python train.py --model="contrastive image-text model" --tokenizer="char" --encoder_norm="batchnorm" --encoder_kernel_size=3 --text_encoder_mlp_ratio=6 --init="kaiming_normal"
Rows from block 3 of the image encoder, named by matrix and row number. Each number is 50 + 10 x the weight over the matrix's rms, rounded and kept within 0 to 99. All counts start at 0.
# convs0: reduce pointwise conv (encoder.blocks.3.convs.0.weight, 80x336x1x1), inputs 0-83
convs0.9:41 47 46 77 57 34 41 66 48 58 65 49 61 48 66 66 44 38 35 49 46 43 41 58 48 43 67 49 58 48 44 51 53 51 38 56 61 52 42 66 56 55 61 50 48 51 37 46 50 64 47 53 52 53 61 60 49 53 53 46 54 51 60 37 48 45 57 55 28 34 49 32 40 33 58 37 50 75 49 57 27 51 50 50
convs0.10:38 42 47 49 53 56 55 66 66 37 34 70 53 43 38 68 76 38 39 42 50 39 49 49 43 69 48 33 58 48 58 39 48 48 48 57 61 47 50 41 24 49 50 49 48 49 48 56 57 49 44 70 54 37 49 37 28 43 46 59 51 69 41 39 50 57 44 63 47 57 36 32 47 37 41 31 41 50 60 49 37 38 47 45
convs0.11:39 50 47 56 57 43 54 74 46 35 67 77 54 53 53 49 32 33 51 52 50 54 35 65 47 47 47 45 47 49 59 44 56 45 69 58 63 39 48 43 68 39 66 55 55 49 53 39 62 36 40 58 75 55 38 45 34 53 51 38 50 61 44 33 56 34 33 36 45 64 42 56 54 56 51 63 29 64 40 55 42 37 56 47
convs0.12:50 62 70 52 54 57 47 28 44 59 46 44 47 66 77 58 59 63 27 31 47 25 61 57 61 47 55 58 69 39 47 47 47 52 44 45 49 59 46 39 52 44 55 43 63 59 54 61 55 30 55 61 57 47 63 55 39 49 48 38 56 63 61 55 63 55 47 44 60 53 46 68 56 49 52 49 55 39 63 45 47 38 52 41
convs0.13:40 34 69 60 56 60 31 50 65 56 55 49 36 62 62 54 43 64 58 47 66 29 60 68 43 58 68 59 52 48 54 52 48 57 57 59 55 51 54 41 65 33 41 51 16 43 45 48 63 38 42 58 52 70 44 52 61 61 80 38 47 36 46 41 56 43 56 47 40 51 41 59 48 51 45 29 48 33 74 51 48 60 48 40
convs0.14:54 45 36 77 43 51 47 60 57 43 53 52 44 52 47 51 60 56 61 43 52 64 34 41 47 47 55 60 50 55 26 63 24 34 55 54 40 60 43 65 58 48 59 47 43 52 42 58 56 50 51 61 54 53 51 30 51 43 53 51 40 51 49 52 45 51 35 65 63 53 55 56 50 50 62 50 41 48 35 34 59 41 51 48
convs0.15:40 57 50 55 40 63 29 58 43 64 58 57 51 49 40 47 45 67 52 54 55 47 48 49 42 56 50 35 39 49 44 54 39 41 44 61 45 51 54 47 41 53 70 50 45 45 52 45 46 28 55 50 49 47 46 52 43 47 61 33 56 25 60 51 60 36 44 40 44 47 57 30 43 36 56 58 58 36 44 50 46 45 37 37
convs0.16:60 58 72 38 49 45 45 55 41 48 38 40 58 46 69 62 49 35 62 44 51 51 42 51 50 55 56 49 61 69 58 47 46 62 46 57 54 58 50 52 52 62 50 45 35 30 49 44 52 71 55 42 45 49 60 46 68 51 37 56 35 49 58 48 43 48 62 44 41 58 50 42 50 45 51 41 61 59 57 49 49 38 54 50
convs0.17:58 31 41 43 42 63 48 43 43 41 45 48 39 47 54 76 52 58 42 34 50 36 48 39 42 53 41 58 46 49 60 50 44 43 48 68 72 48 53 49 64 50 55 52 45 57 38 61 39 52 55 46 51 31 33 39 46 60 39 39 46 62 55 59 33 53 54 58 56 48 53 55 68 61 47 62 52 64 63 49 58 62 46 50
convs0.18:68 30 44 51 57 48 61 41 47 59 56 44 45 43 52 59 41 58 28 50 43 48 30 43 34 72 56 51 27 54 54 57 54 59 49 67 54 49 49 53 40 48 57 32 63 43 52 48 37 51 49 45 44 51 51 64 44 35 53 45 42 46 41 81 42 52 60 56 56 37 61 53 51 60 45 47 41 52 48 46 54 67 51 63
convs0.19:41 60 37 41 37 45 60 50 42 51 37 50 69 77 46 46 58 54 63 36 41 47 42 75 44 45 35 63 46 46 44 49 38 51 48 67 59 54 56 39 62 51 48 42 48 56 64 53 39 40 59 53 46 41 65 56 36 50 47 58 39 57 40 36 55 49 56 38 53 57 61 38 57 79 38 45 58 44 41 34 50 71 43 33
convs0.20:46 36 34 51 53 35 43 38 57 42 44 60 49 44 65 37 41 52 53 47 49 59 55 53 31 45 50 44 36 53 44 39 61 58 40 41 53 35 67 60 52 66 33 53 43 62 56 47 35 37 54 51 59 47 56 51 47 40 44 55 33 55 60 55 45 49 41 47 71 56 56 64 34 49 45 54 52 44 36 39 52 48 42 35
convs0.21:57 56 36 56 39 47 38 56 53 62 45 58 56 44 47 41 45 39 76 50 54 50 60 44 30 43 56 48 51 50 30 42 54 62 31 53 55 37 55 45 50 55 63 42 56 66 53 49 35 51 57 44 63 59 54 67 36 53 39 52 62 36 63 44 55 46 52 56 55 61 43 33 65 42 45 40 63 57 35 69 58 43 53 63
convs0.22:66 51 57 43 49 49 40 40 58 35 56 43 48 41 59 52 50 32 56 49 43 35 53 36 49 41 40 40 57 49 45 71 42 56 51 37 44 36 39 60 58 64 58 54 47 59 46 55 53 55 45 66 69 60 48 49 54 25 54 51 31 50 42 63 47 62 58 58 40 30 72 38 65 43 49 52 61 71 56 46 54 49 41 72
convs0.23:57 41 44 56 37 38 52 57 83 60 70 36 56 56 50 53 43 46 33 60 69 57 56 59 58 57 61 53 40 60 59 50 58 47 50 50 57 70 53 53 46 55 40 56 43 54 48 37 44 47 61 66 53 46 62 45 54 47 51 54 50 55 39 43 27 29 61 66 61 53 32 48 43 50 43 42 47 51 58 49 42 43 49 52
convs0.24:42 63 40 68 34 47 28 52 43 59 45 50 54 42 68 29 40 34 57 54 43 50 38 54 54 46 60 60 52 35 52 52 44 61 39 47 56 62 48 51 36 56 32 56 52 47 68 42 43 30 45 43 63 44 43 52 52 40 42 50 31 60 44 38 44 56 48 36 52 57 46 46 58 58 58 41 52 52 73 61 65 49 53 60
convs0.25:62 65 71 50 47 60 60 56 66 35 53 40 54 39 48 49 45 56 38 39 46 54 47 54 29 52 54 48 57 50 38 63 55 48 42 42 44 57 44 45 41 47 60 16 43 48 49 59 62 29 31 52 49 25 70 47 47 36 26 40 41 40 55 57 47 46 52 55 48 54 71 46 73 51 53 53 41 62 63 34 48 46 59 51
convs0.26:67 43 68 65 54 53 52 49 45 47 53 48 53 40 41 49 55 40 56 75 54 51 35 55 58 43 46 46 49 61 38 49 35 37 52 58 43 64 56 38 34 56 63 29 33 61 54 57 44 36 37 52 58 56 60 55 53 50 52 58 53 46 60 68 57 55 53 38 51 62 32 47 64 52 50 70 59 44 59 21 49 54 48 60
convs0.27:54 45 57 44 40 53 70 46 44 58 65 44 80 56 44 48 56 51 48 53 63 52 58 61 43 47 55 62 51 42 54 61 63 46 59 52 37 64 47 54 45 53 65 32 39 57 55 41 36 48 41 28 48 50 51 50 53 61 50 56 44 73 57 58 52 51 56 39 70 50 43 63 56 49 51 52 63 56 42 51 51 66 49 57
convs0.28:47 47 39 50 56 37 46 53 45 43 43 65 47 44 62 54 32 55 45 40 54 52 52 65 33 44 73 40 75 58 57 39 49 41 50 62 48 39 50 45 47 61 61 50 51 44 47 54 45 52 32 48 61 36 41 75 30 73 37 53 57 43 35 59 40 54 45 49 56 56 56 40 85 58 44 66 44 56 24 58 38 45 30 54
convs0.29:69 63 51 55 47 44 52 39 44 59 71 69 60 56 47 62 58 47 40 42 69 51 44 56 64 70 59 50 45 40 49 35 37 43 50 42 53 58 56 41 50 60 53 44 37 46 62 57 50 39 41 40 49 49 46 28 45 41 51 40 48 54 60 59 39 53 49 48 67 33 61 50 48 62 51 48 66 42 54 48 48 51 68 65
convs0.30:65 51 34 48 41 45 69 53 69 54 64 63 73 57 72 58 48 57 50 43 62 56 71 47 62 64 43 46 63 34 29 46 51 65 55 38 25 58 52 29 43 67 61 41 67 41 51 53 46 39 67 51 44 32 47 40 54 44 43 48 47 70 59 74 46 43 38 56 58 50 60 56 61 47 49 60 57 49 48 59 47 42 52 52
convs0.31:44 50 57 54 49 54 66 51 51 53 27 58 51 36 57 55 56 52 60 52 55 60 80 41 46 43 53 31 50 58 48 48 30 41 51 46 47 55 62 54 74 68 53 62 42 49 61 38 50 40 41 39 70 46 53 37 50 49 49 47 48 62 58 51 47 51 63 46 30 65 47 51 44 41 41 54 58 43 62 39 62 46 49 50
convs0.32:51 42 47 46 71 63 56 52 52 59 58 53 35 56 58 46 54 41 32 57 50 45 43 40 37 54 73 49 62 51 57 60 60 62 56 36 42 51 51 42 74 38 30 52 40 62 44 57 45 64 39 42 53 43 49 50 45 36 34 51 27 64 61 48 32 53 52 62 66 38 30 39 46 49 41 34 35 59 58 46 58 39 27 52
convs0.33:49 49 62 65 58 60 61 60 65 51 52 48 52 52 57 39 35 68 56 54 44 63 66 46 43 33 50 56 42 43 40 53 68 62 21 57 54 68 46 45 45 61 45 61 58 60 51 62 67 57 59 59 46 44 43 55 46 66 49 61 55 38 54 51 47 43 47 65 46 42 49 46 49 46 34 55 50 58 57 36 62 54 50 63
convs0.34:37 50 49 43 52 38 44 87 49 36 31 73 63 51 48 44 55 48 42 53 65 35 51 73 65 48 43 30 49 55 41 50 36 45 48 36 52 59 39 43 43 51 54 32 38 32 50 53 39 45 57 57 50 54 41 43 48 39 26 52 51 58 44 61 31 54 35 60 67 61 46 60 62 49 42 49 47 40 35 53 41 52 44 47
convs0.35:43 54 42 54 47 34 53 38 29 44 51 55 64 52 63 66 52 34 44 45 52 45 59 52 57 42 43 70 52 51 58 40 45 52 66 54 56 42 58 56 43 71 50 36 55 57 42 46 45 51 54 50 48 46 53 46 51 48 55 60 66 51 68 33 43 66 36 56 45 51 27 51 49 43 36 46 66 48 39 42 57 33 26 52
convs0.36:55 42 56 61 51 52 51 44 63 55 61 75 43 55 36 49 63 46 66 56 52 61 45 51 63 31 62 33 49 60 50 53 53 53 44 44 61 50 56 40 36 39 47 62 28 54 51 41 42 37 50 44 39 66 51 51 51 42 38 52 53 42 21 56 43 42 36 49 35 38 56 53 56 46 68 56 43 57 46 43 78 49 44 45
convs0.37:54 56 73 57 45 51 61 44 38 43 44 60 49 35 67 51 44 50 77 51 50 56 48 43 20 44 53 52 47 50 33 43 43 50 35 48 34 61 38 53 52 53 61 60 46 40 50 44 69 44 44 44 64 54 30 34 50 39 46 40 47 59 38 76 64 51 40 49 62 47 52 67 57 41 52 43 57 44 41 45 32 62 66 64
convs0.38:39 50 52 45 56 49 58 56 40 79 38 45 67 45 66 46 42 35 70 72 43 35 71 60 46 37 50 51 42 45 69 48 56 51 45 50 39 49 43 36 36 38 55 41 45 53 63 53 34 33 55 49 51 55 47 60 57 48 45 42 54 62 66 54 59 52 68 52 25 50 52 59 40 53 50 51 74 68 64 42 56 56 37 56
convs0.39:61 47 45 51 58 60 59 57 32 43 55 57 38 55 50 55 38 44 44 39 48 46 57 48 57 37 40 48 48 42 43 48 41 50 69 42 40 53 55 61 45 62 37 59 52 37 55 57 31 51 38 54 23 71 39 51 47 38 60 49 43 65 29 49 66 53 63 53 63 56 39 67 47 53 50 50 49 34 30 45 51 53 64 44
convs0.40:61 38 51 48 58 55 38 48 59 46 47 45 32 43 38 64 41 60 55 58 45 71 64 44 44 75 53 51 59 48 49 59 54 45 39 37 39 26 50 49 50 52 41 60 39 48 52 43 35 38 57 45 38 50 65 46 46 47 30 56 48 40 48 43 43 53 61 47 50 32 67 37 54 59 38 51 47 57 50 53 49 46 38 49
convs0.41:39 54 60 40 70 49 60 71 58 34 55 56 51 49 28 47 58 59 54 59 43 56 44 52 56 50 46 52 50 38 49 49 53 46 51 58 30 40 35 47 68 42 54 57 32 49 39 50 34 51 55 57 49 49 54 58 39 61 53 53 43 61 37 57 51 46 65 62 60 38 52 41 50 56 44 51 66 50 37 56 46 57 38 54
convs0.42:40 46 56 62 43 55 47 41 55 43 56 32 37 47 53 45 47 39 43 59 52 30 31 60 48 42 62 47 34 51 36 34 56 50 45 53 38 68 45 52 52 55 39 50 30 42 37 44 40 54 61 59 75 55 55 52 65 55 43 56 55 54 50 34 40 47 44 66 55 66 47 35 36 60 67 62 51 53 51 38 54 47 61 32
convs0.43:60 64 52 60 59 44 25 35 55 49 76 31 52 23 48 44 47 58 61 42 50 66 56 41 41 55 52 38 54 49 49 73 62 56 49 39 41 50 41 51 41 61 35 57 56 44 44 51 49 45 50 52 48 50 40 53 36 59 47 61 66 32 50 66 65 45 75 41 43 50 59 42 68 67 46 55 52 48 51 61 53 45 31 41
convs0.44:61 44 64 40 34 42 38 44 46 45 64 45 46 50 48 48 41 39 69 61 74 58 69 53 54 52 56 49 46 50 45 43 54 53 33 61 46 30 67 66 39 45 50 63 56 45 54 51 59 53 56 42 46 59 47 44 43 48 52 60 40 53 38 41 55 74 62 37 47 47 42 44 45 50 38 51 53 55 50 50 50 46 46 48
convs0.45:48 41 53 46 68 64 50 48 41 41 66 50 57 57 50 61 46 55 33 53 58 40 35 51 55 51 42 60 54 67 51 64 55 40 71 52 44 28 35 58 41 36 67 44 54 68 38 52 38 32 48 51 36 51 61 59 42 52 55 47 27 42 44 63 41 49 33 56 50 40 50 61 69 42 41 52 46 40 41 45 68 58 53 47
convs0.46:46 46 60 36 53 37 59 48 43 40 46 56 55 43 49 35 67 52 47 49 51 33 62 52 75 47 46 52 66 39 54 37 52 60 44 56 66 58 42 50 54 62 43 55 45 46 56 47 41 46 51 51 40 68 43 44 36 47 68 54 50 60 36 29 34 34 58 55 43 50 50 43 61 43 72 54 46 41 52 46 53 33 41 56
convs0.47:50 60 44 44 46 55 48 69 38 47 43 47 53 56 45 65 56 49 38 50 51 58 38 54 36 43 56 58 39 51 47 50 49 43 44 39 61 51 54 55 44 46 51 59 39 62 64 59 43 64 67 52 48 58 52 53 40 58 40 53 63 51 48 63 69 49 62 38 37 69 55 59 81 51 44 45 51 60 63 45 64 65 53 44