A small contrastive image-text model, trained from scratch.
Data: trained on photos with spoken descriptions (Open Images, Localized Narratives), 50862 training examples, 11.3 epochs.
Rows from block 4 of the image encoder, named by matrix and row number. Each number is 50 + 15 x the weight over the matrix's rms, rounded and kept within 0 to 99. All counts start at 0.
# convs1: 3x3 conv, stride 2 (encoder.blocks.4.convs.1.weight, 144x144x3x3), inputs 100-109, a 3x3 kernel for each
convs1.55:38 58 35 83 22 29 37 37 32 58 39 38 60 45 39 34 45 25 43 37 31 50 44 54 61 37 49 62 33 55 50 47 39 58 55 31 39 65 75 14 57 71 31 43 70 33 69 48 42 53 47 60 54 38 32 73 55 45 44 61 33 48 76 40 28 35 33 47 43 42 50 41 62 60 75 36 50 54 40 30 34 54 54 68 39 57 78 54 61 60
convs1.56:35 68 71 43 47 64 25 62 28 40 80 79 64 65 33 48 39 08 53 40 71 60 50 49 37 47 59 69 38 36 53 50 64 63 51 37 70 37 46 69 59 50 71 65 39 32 76 76 73 56 45 37 52 67 53 47 48 48 53 50 57 83 44 51 66 40 31 68 40 45 36 40 37 49 53 45 47 52 69 44 42 63 52 50 62 28 39 59 72 43
convs1.57:45 41 56 44 57 37 39 69 24 38 57 52 48 42 65 44 39 41 37 38 61 44 44 54 60 32 71 66 67 34 33 51 37 23 78 36 71 40 70 36 48 67 38 44 49 21 52 32 68 70 60 30 62 54 29 51 46 46 28 62 55 36 39 52 43 18 38 25 53 42 88 55 55 64 85 64 42 13 50 51 63 57 59 46 43 31 29 62 47 49
convs1.58:61 54 63 45 49 45 49 70 21 75 52 15 26 36 46 59 30 87 37 71 20 34 60 48 52 49 39 28 55 13 78 55 44 67 46 54 66 64 30 70 41 24 53 72 99 50 38 41 45 41 59 76 54 36 50 69 57 50 50 58 44 52 56 64 37 33 47 41 49 35 19 40 51 57 55 49 72 72 60 55 41 67 47 44 41 45 47 61 44 40
convs1.59:64 49 43 73 31 36 29 48 37 54 49 37 42 55 62 43 45 79 29 37 39 53 74 57 35 29 36 51 75 42 75 63 46 50 58 54 60 49 38 65 48 32 56 48 61 77 38 27 61 53 30 59 53 53 53 56 43 61 54 56 38 38 43 67 65 59 70 69 72 27 40 55 64 46 60 43 28 52 55 62 91 45 67 62 64 40 46 72 44 40
convs1.60:46 48 48 68 57 33 62 53 43 62 80 54 60 23 64 60 55 66 58 52 50 49 32 37 40 36 50 50 35 44 54 40 64 61 19 30 66 32 63 47 47 48 31 49 55 35 56 73 57 41 43 70 82 44 37 45 50 46 71 52 20 89 58 65 33 41 60 51 39 48 37 32 68 66 00 51 63 70 41 24 56 43 75 49 31 74 27 44 65 53
convs1.61:33 49 61 47 51 46 63 53 58 67 73 54 08 58 54 73 36 36 62 79 64 64 51 74 66 48 50 63 47 46 54 57 32 31 48 53 58 33 40 55 52 52 23 57 50 22 51 71 54 50 57 53 73 42 59 68 49 29 47 43 64 56 49 64 69 56 42 47 53 65 45 53 55 45 38 49 60 40 67 48 61 55 81 40 50 33 56 42 38 51
convs1.62:66 42 59 75 66 43 58 37 41 56 43 81 58 50 49 81 39 48 74 42 29 26 60 28 34 46 42 30 49 47 31 20 51 41 56 52 48 32 46 54 50 40 30 76 38 75 42 54 38 57 45 69 67 24 71 80 30 55 55 29 52 38 39 63 51 43 42 61 53 64 23 27 53 68 58 55 56 54 46 49 34 73 63 62 57 38 42 53 56 52
convs1.63:40 75 73 41 65 52 41 67 82 67 76 47 57 51 85 78 50 55 78 81 54 60 64 38 62 60 66 72 44 32 54 37 45 44 48 32 39 47 41 36 39 49 52 48 31 44 57 41 46 52 42 32 43 53 60 65 47 35 40 51 44 48 78 46 56 70 43 52 74 65 49 44 46 39 41 64 28 63 53 29 47 33 29 70 51 81 54 47 70 94
convs1.64:30 44 52 39 46 67 79 59 58 33 52 80 41 56 72 51 54 79 42 21 34 36 66 51 21 51 44 37 58 61 58 47 58 46 33 23 34 46 80 66 49 57 17 54 49 67 69 40 52 62 50 40 59 56 41 43 59 33 31 46 35 74 65 41 44 58 55 53 44 64 50 34 55 37 45 44 57 42 56 33 22 46 54 53 50 39 45 37 43 34
convs1.65:60 46 57 29 41 60 68 38 53 48 65 71 46 44 21 55 67 45 34 43 72 59 80 65 61 74 65 22 71 66 68 76 59 66 30 50 51 73 56 35 53 46 59 30 46 54 37 74 46 65 60 23 57 61 64 40 48 44 67 38 58 57 36 45 47 56 14 57 33 42 46 28 50 69 62 62 53 56 37 51 72 47 44 21 53 37 44 46 50 26
convs1.66:34 35 45 44 53 28 36 74 45 25 36 61 71 38 55 48 37 60 28 58 64 41 63 62 71 93 78 48 51 36 53 50 53 73 17 46 37 76 37 32 48 46 44 38 60 73 64 51 56 47 20 55 54 36 49 66 32 37 38 68 75 50 72 54 59 59 55 51 31 28 30 52 68 54 66 56 57 71 56 43 70 52 49 64 65 57 48 59 18 41
convs1.67:55 57 44 28 60 38 56 46 46 47 74 45 47 21 31 51 27 52 46 40 62 67 38 50 64 20 39 41 58 43 55 31 47 47 45 62 44 44 52 35 20 51 81 20 53 59 53 33 76 53 38 64 25 67 41 49 30 48 41 78 35 57 48 58 29 60 46 42 40 50 37 25 68 47 52 57 63 46 56 28 75 57 69 34 42 48 50 46 58 88
convs1.68:49 46 38 42 53 55 71 12 46 36 43 49 27 58 61 53 50 55 39 20 61 57 41 50 24 61 17 30 62 58 37 73 79 46 33 68 34 54 54 59 39 31 20 51 55 59 47 44 71 46 35 52 38 47 73 35 50 58 56 68 74 60 28 69 36 78 38 36 56 29 92 51 62 69 59 58 74 32 17 68 70 60 61 55 48 36 79 49 57 46
convs1.69:70 53 54 53 59 23 23 46 47 63 57 68 55 62 53 32 58 81 58 45 51 62 57 64 32 53 46 50 33 67 41 31 71 55 36 70 53 40 40 43 71 30 49 58 32 76 57 49 51 15 25 43 41 60 24 58 38 53 56 66 69 45 38 44 42 36 34 62 70 59 44 42 26 25 28 24 60 76 74 56 42 42 40 51 59 54 46 48 43 36
convs1.70:88 37 57 64 51 47 75 62 47 45 36 72 83 42 62 38 63 67 66 57 44 23 41 45 65 44 29 39 45 50 63 59 51 37 29 99 65 40 30 43 70 43 52 51 64 48 52 44 66 27 69 64 42 50 73 62 59 65 47 29 35 54 56 55 41 46 64 79 52 54 24 50 31 26 74 41 75 58 52 56 55 29 46 43 65 49 53 48 64 48
convs1.71:45 28 09 51 55 60 67 89 55 39 61 29 56 21 47 37 78 73 49 50 44 66 40 43 48 50 32 45 59 64 66 57 40 18 34 43 75 47 50 65 53 49 71 26 78 49 36 35 23 46 81 86 73 35 80 22 34 75 33 37 60 21 31 36 28 40 69 56 36 40 46 44 38 47 57 58 49 82 55 45 55 47 50 20 29 76 65 69 48 66
convs1.72:55 49 56 28 56 44 50 41 41 54 43 48 43 59 41 33 42 80 29 49 19 41 25 36 54 47 43 62 67 27 65 62 60 61 49 36 38 44 52 46 35 62 50 38 70 55 46 41 27 45 39 47 37 32 65 64 63 31 55 63 53 55 42 75 73 50 71 70 47 51 47 47 55 58 61 49 75 41 58 45 54 29 70 62 40 39 36 56 53 63
convs1.73:50 52 56 64 54 40 57 59 45 63 34 26 57 23 26 34 43 40 47 45 25 39 48 61 49 58 53 53 48 34 54 50 56 56 50 27 40 71 50 42 53 38 26 52 67 51 33 43 35 50 39 33 49 34 74 67 62 62 63 76 54 59 63 36 34 56 47 54 43 46 73 67 28 58 54 51 71 43 73 62 47 36 57 48 20 63 24 23 43 59
convs1.74:45 26 59 50 47 47 14 38 65 44 52 44 37 61 57 50 49 70 34 39 40 45 41 50 39 32 36 45 54 42 57 50 56 52 33 49 58 63 51 57 61 85 65 30 66 70 47 78 36 63 61 60 48 55 45 60 72 27 29 34 62 33 50 69 57 54 42 49 45 50 47 30 40 37 47 56 37 51 33 36 62 51 72 55 35 64 56 67 80 45
convs1.75:61 38 63 73 65 76 43 34 67 47 47 54 50 43 58 27 31 47 39 57 69 47 48 58 44 74 34 50 56 48 49 85 44 48 33 62 68 27 43 46 42 42 53 66 53 51 56 43 53 57 63 20 76 33 66 70 32 63 53 80 66 56 69 53 38 49 42 50 35 53 32 44 72 68 58 40 40 33 43 47 50 66 56 64 54 43 45 60 64 49
convs1.76:48 41 89 16 38 40 29 37 48 15 36 34 66 49 57 29 72 78 21 17 34 43 50 32 27 45 65 75 35 54 53 62 61 67 45 63 79 36 55 58 65 47 64 53 59 38 36 46 51 65 54 64 58 39 29 48 46 53 60 66 66 44 57 13 49 37 53 25 53 57 67 60 53 61 74 75 45 60 64 64 50 62 47 48 64 59 50 34 32 46
convs1.77:43 52 44 41 99 45 31 80 42 78 53 47 44 54 56 79 29 47 69 68 55 95 60 35 42 26 47 38 41 63 59 63 41 52 50 74 55 53 50 27 44 50 48 37 58 63 66 19 58 61 56 47 55 33 54 57 55 47 25 41 55 63 45 47 61 75 50 81 65 64 58 29 34 41 59 34 45 31 70 30 47 60 48 57 55 25 50 68 51 52
convs1.78:82 69 51 77 51 48 38 24 26 57 42 80 51 38 48 39 30 43 67 84 55 54 52 69 56 56 68 52 36 62 34 65 46 27 45 34 33 61 67 53 58 75 42 43 45 36 41 40 76 56 47 62 67 58 46 69 52 41 53 23 46 39 57 53 74 59 34 76 59 24 25 47 33 50 55 36 47 41 61 53 61 44 52 83 80 04 59 29 35 68
convs1.79:47 65 36 78 51 50 50 60 52 21 43 40 54 38 55 39 63 33 34 61 33 40 37 57 70 47 30 47 53 61 65 58 52 57 38 52 52 29 60 80 55 58 43 31 49 57 56 83 79 65 42 52 35 21 47 56 62 50 31 35 42 08 40 45 43 50 60 64 39 40 38 48 62 43 42 57 60 69 23 73 67 58 62 70 54 28 64 47 38 55
convs1.80:48 60 79 34 33 78 44 21 43 35 40 46 37 54 34 34 19 44 42 36 38 74 41 24 47 58 51 47 52 45 53 44 48 52 26 49 46 84 59 85 56 35 51 71 34 57 70 76 45 39 58 43 44 33 51 53 51 60 64 68 38 48 64 39 37 46 42 50 37 31 37 47 68 53 45 35 69 47 42 12 39 70 59 44 70 56 53 52 35 55
convs1.81:75 48 60 53 42 52 64 74 68 82 65 45 81 63 63 19 68 88 49 42 42 52 19 66 46 24 70 55 61 32 37 28 43 78 51 46 56 43 65 35 42 44 59 59 48 55 42 27 67 40 37 44 35 59 79 57 32 50 55 32 62 57 31 60 52 36 57 72 47 38 49 61 67 86 65 73 55 54 41 57 79 78 44 99 51 48 40 49 48 29
convs1.82:32 55 79 65 34 73 69 64 42 17 48 58 81 34 99 28 60 39 50 37 68 44 07 39 24 52 77 50 19 30 52 49 56 53 46 64 55 54 44 30 45 47 44 57 63 46 26 48 80 58 34 61 73 63 49 58 57 27 50 44 28 36 58 19 40 39 52 53 60 51 40 56 12 58 92 23 63 81 44 68 52 60 59 65 50 73 59 49 64 48
convs1.83:23 45 61 59 40 46 33 47 37 40 41 62 32 59 63 60 47 44 46 49 50 42 73 57 28 66 44 64 50 82 51 38 34 17 40 56 49 37 74 39 40 50 64 64 60 61 49 67 61 43 28 68 48 28 66 49 18 67 50 64 45 43 71 43 54 71 52 55 59 32 32 33 51 12 49 59 43 48 72 81 68 57 29 49 54 37 45 38 59 29
convs1.84:36 49 48 42 39 44 59 59 37 82 63 34 46 33 76 23 54 64 89 54 66 43 51 53 54 64 58 59 65 17 38 62 59 39 73 57 64 41 50 52 69 42 24 59 61 69 47 41 60 49 71 50 69 58 43 40 46 52 75 46 29 91 35 72 36 55 46 52 32 50 45 47 70 58 80 34 65 25 85 57 28 44 58 37 43 48 48 51 41 52
convs1.85:62 44 69 42 74 17 49 49 56 39 35 52 59 42 45 20 59 36 56 00 59 35 36 72 59 36 56 73 38 38 46 68 53 59 64 32 73 60 24 46 72 75 28 52 61 69 57 62 66 60 68 37 54 71 56 54 54 33 44 65 19 46 38 62 67 40 40 47 40 38 28 71 42 72 39 45 62 36 61 29 26 45 46 38 37 54 37 59 51 46
convs1.86:57 72 58 67 85 58 61 63 46 26 49 63 17 46 80 37 57 83 26 46 65 57 36 47 66 64 62 28 68 53 18 60 61 24 41 57 57 49 55 48 70 48 73 33 61 29 38 28 51 42 53 46 42 34 35 50 49 46 41 52 49 52 35 35 46 38 65 30 33 58 44 42 50 57 62 65 76 43 60 64 57 48 56 58 74 40 33 51 61 33
convs1.87:50 41 55 34 52 56 49 45 37 70 63 68 35 48 47 54 53 77 82 56 74 57 64 49 26 62 74 76 61 40 56 48 49 48 40 47 46 48 32 37 31 63 48 55 77 60 36 30 38 62 45 50 32 53 56 30 72 40 24 35 52 40 50 44 47 70 47 39 40 44 56 45 35 81 68 55 51 52 76 57 50 49 52 53 26 48 51 59 71 43
convs1.88:27 77 78 15 66 69 53 42 36 56 55 56 55 60 59 66 49 49 17 33 35 29 33 52 67 77 38 27 89 31 30 40 77 51 48 59 65 42 36 57 20 42 39 46 73 30 61 58 75 70 71 47 45 47 56 46 49 46 66 40 22 93 54 69 64 50 30 34 60 70 53 36 55 76 08 99 44 60 28 31 47 44 64 35 49 54 38 38 33 61
convs1.89:38 58 41 55 50 00 50 53 38 74 40 26 41 41 92 42 95 85 60 40 62 42 50 37 26 57 54 51 55 47 49 44 74 52 61 76 46 79 87 13 87 99 38 66 80 34 39 41 69 63 59 35 67 52 59 50 63 31 49 66 64 65 46 53 54 28 54 57 36 52 23 44 48 45 43 38 23 76 80 70 52 44 33 44 54 30 59 39 36 57
convs1.90:54 51 62 39 52 41 64 99 63 41 70 41 64 47 50 64 57 53 75 49 30 58 28 46 42 15 40 52 62 30 57 31 34 58 31 62 29 24 71 57 38 23 65 30 63 42 39 56 38 29 54 48 74 66 44 49 44 46 27 26 34 49 46 61 50 65 36 23 41 11 52 72 40 45 57 51 48 42 63 69 42 60 57 50 77 62 57 45 44 79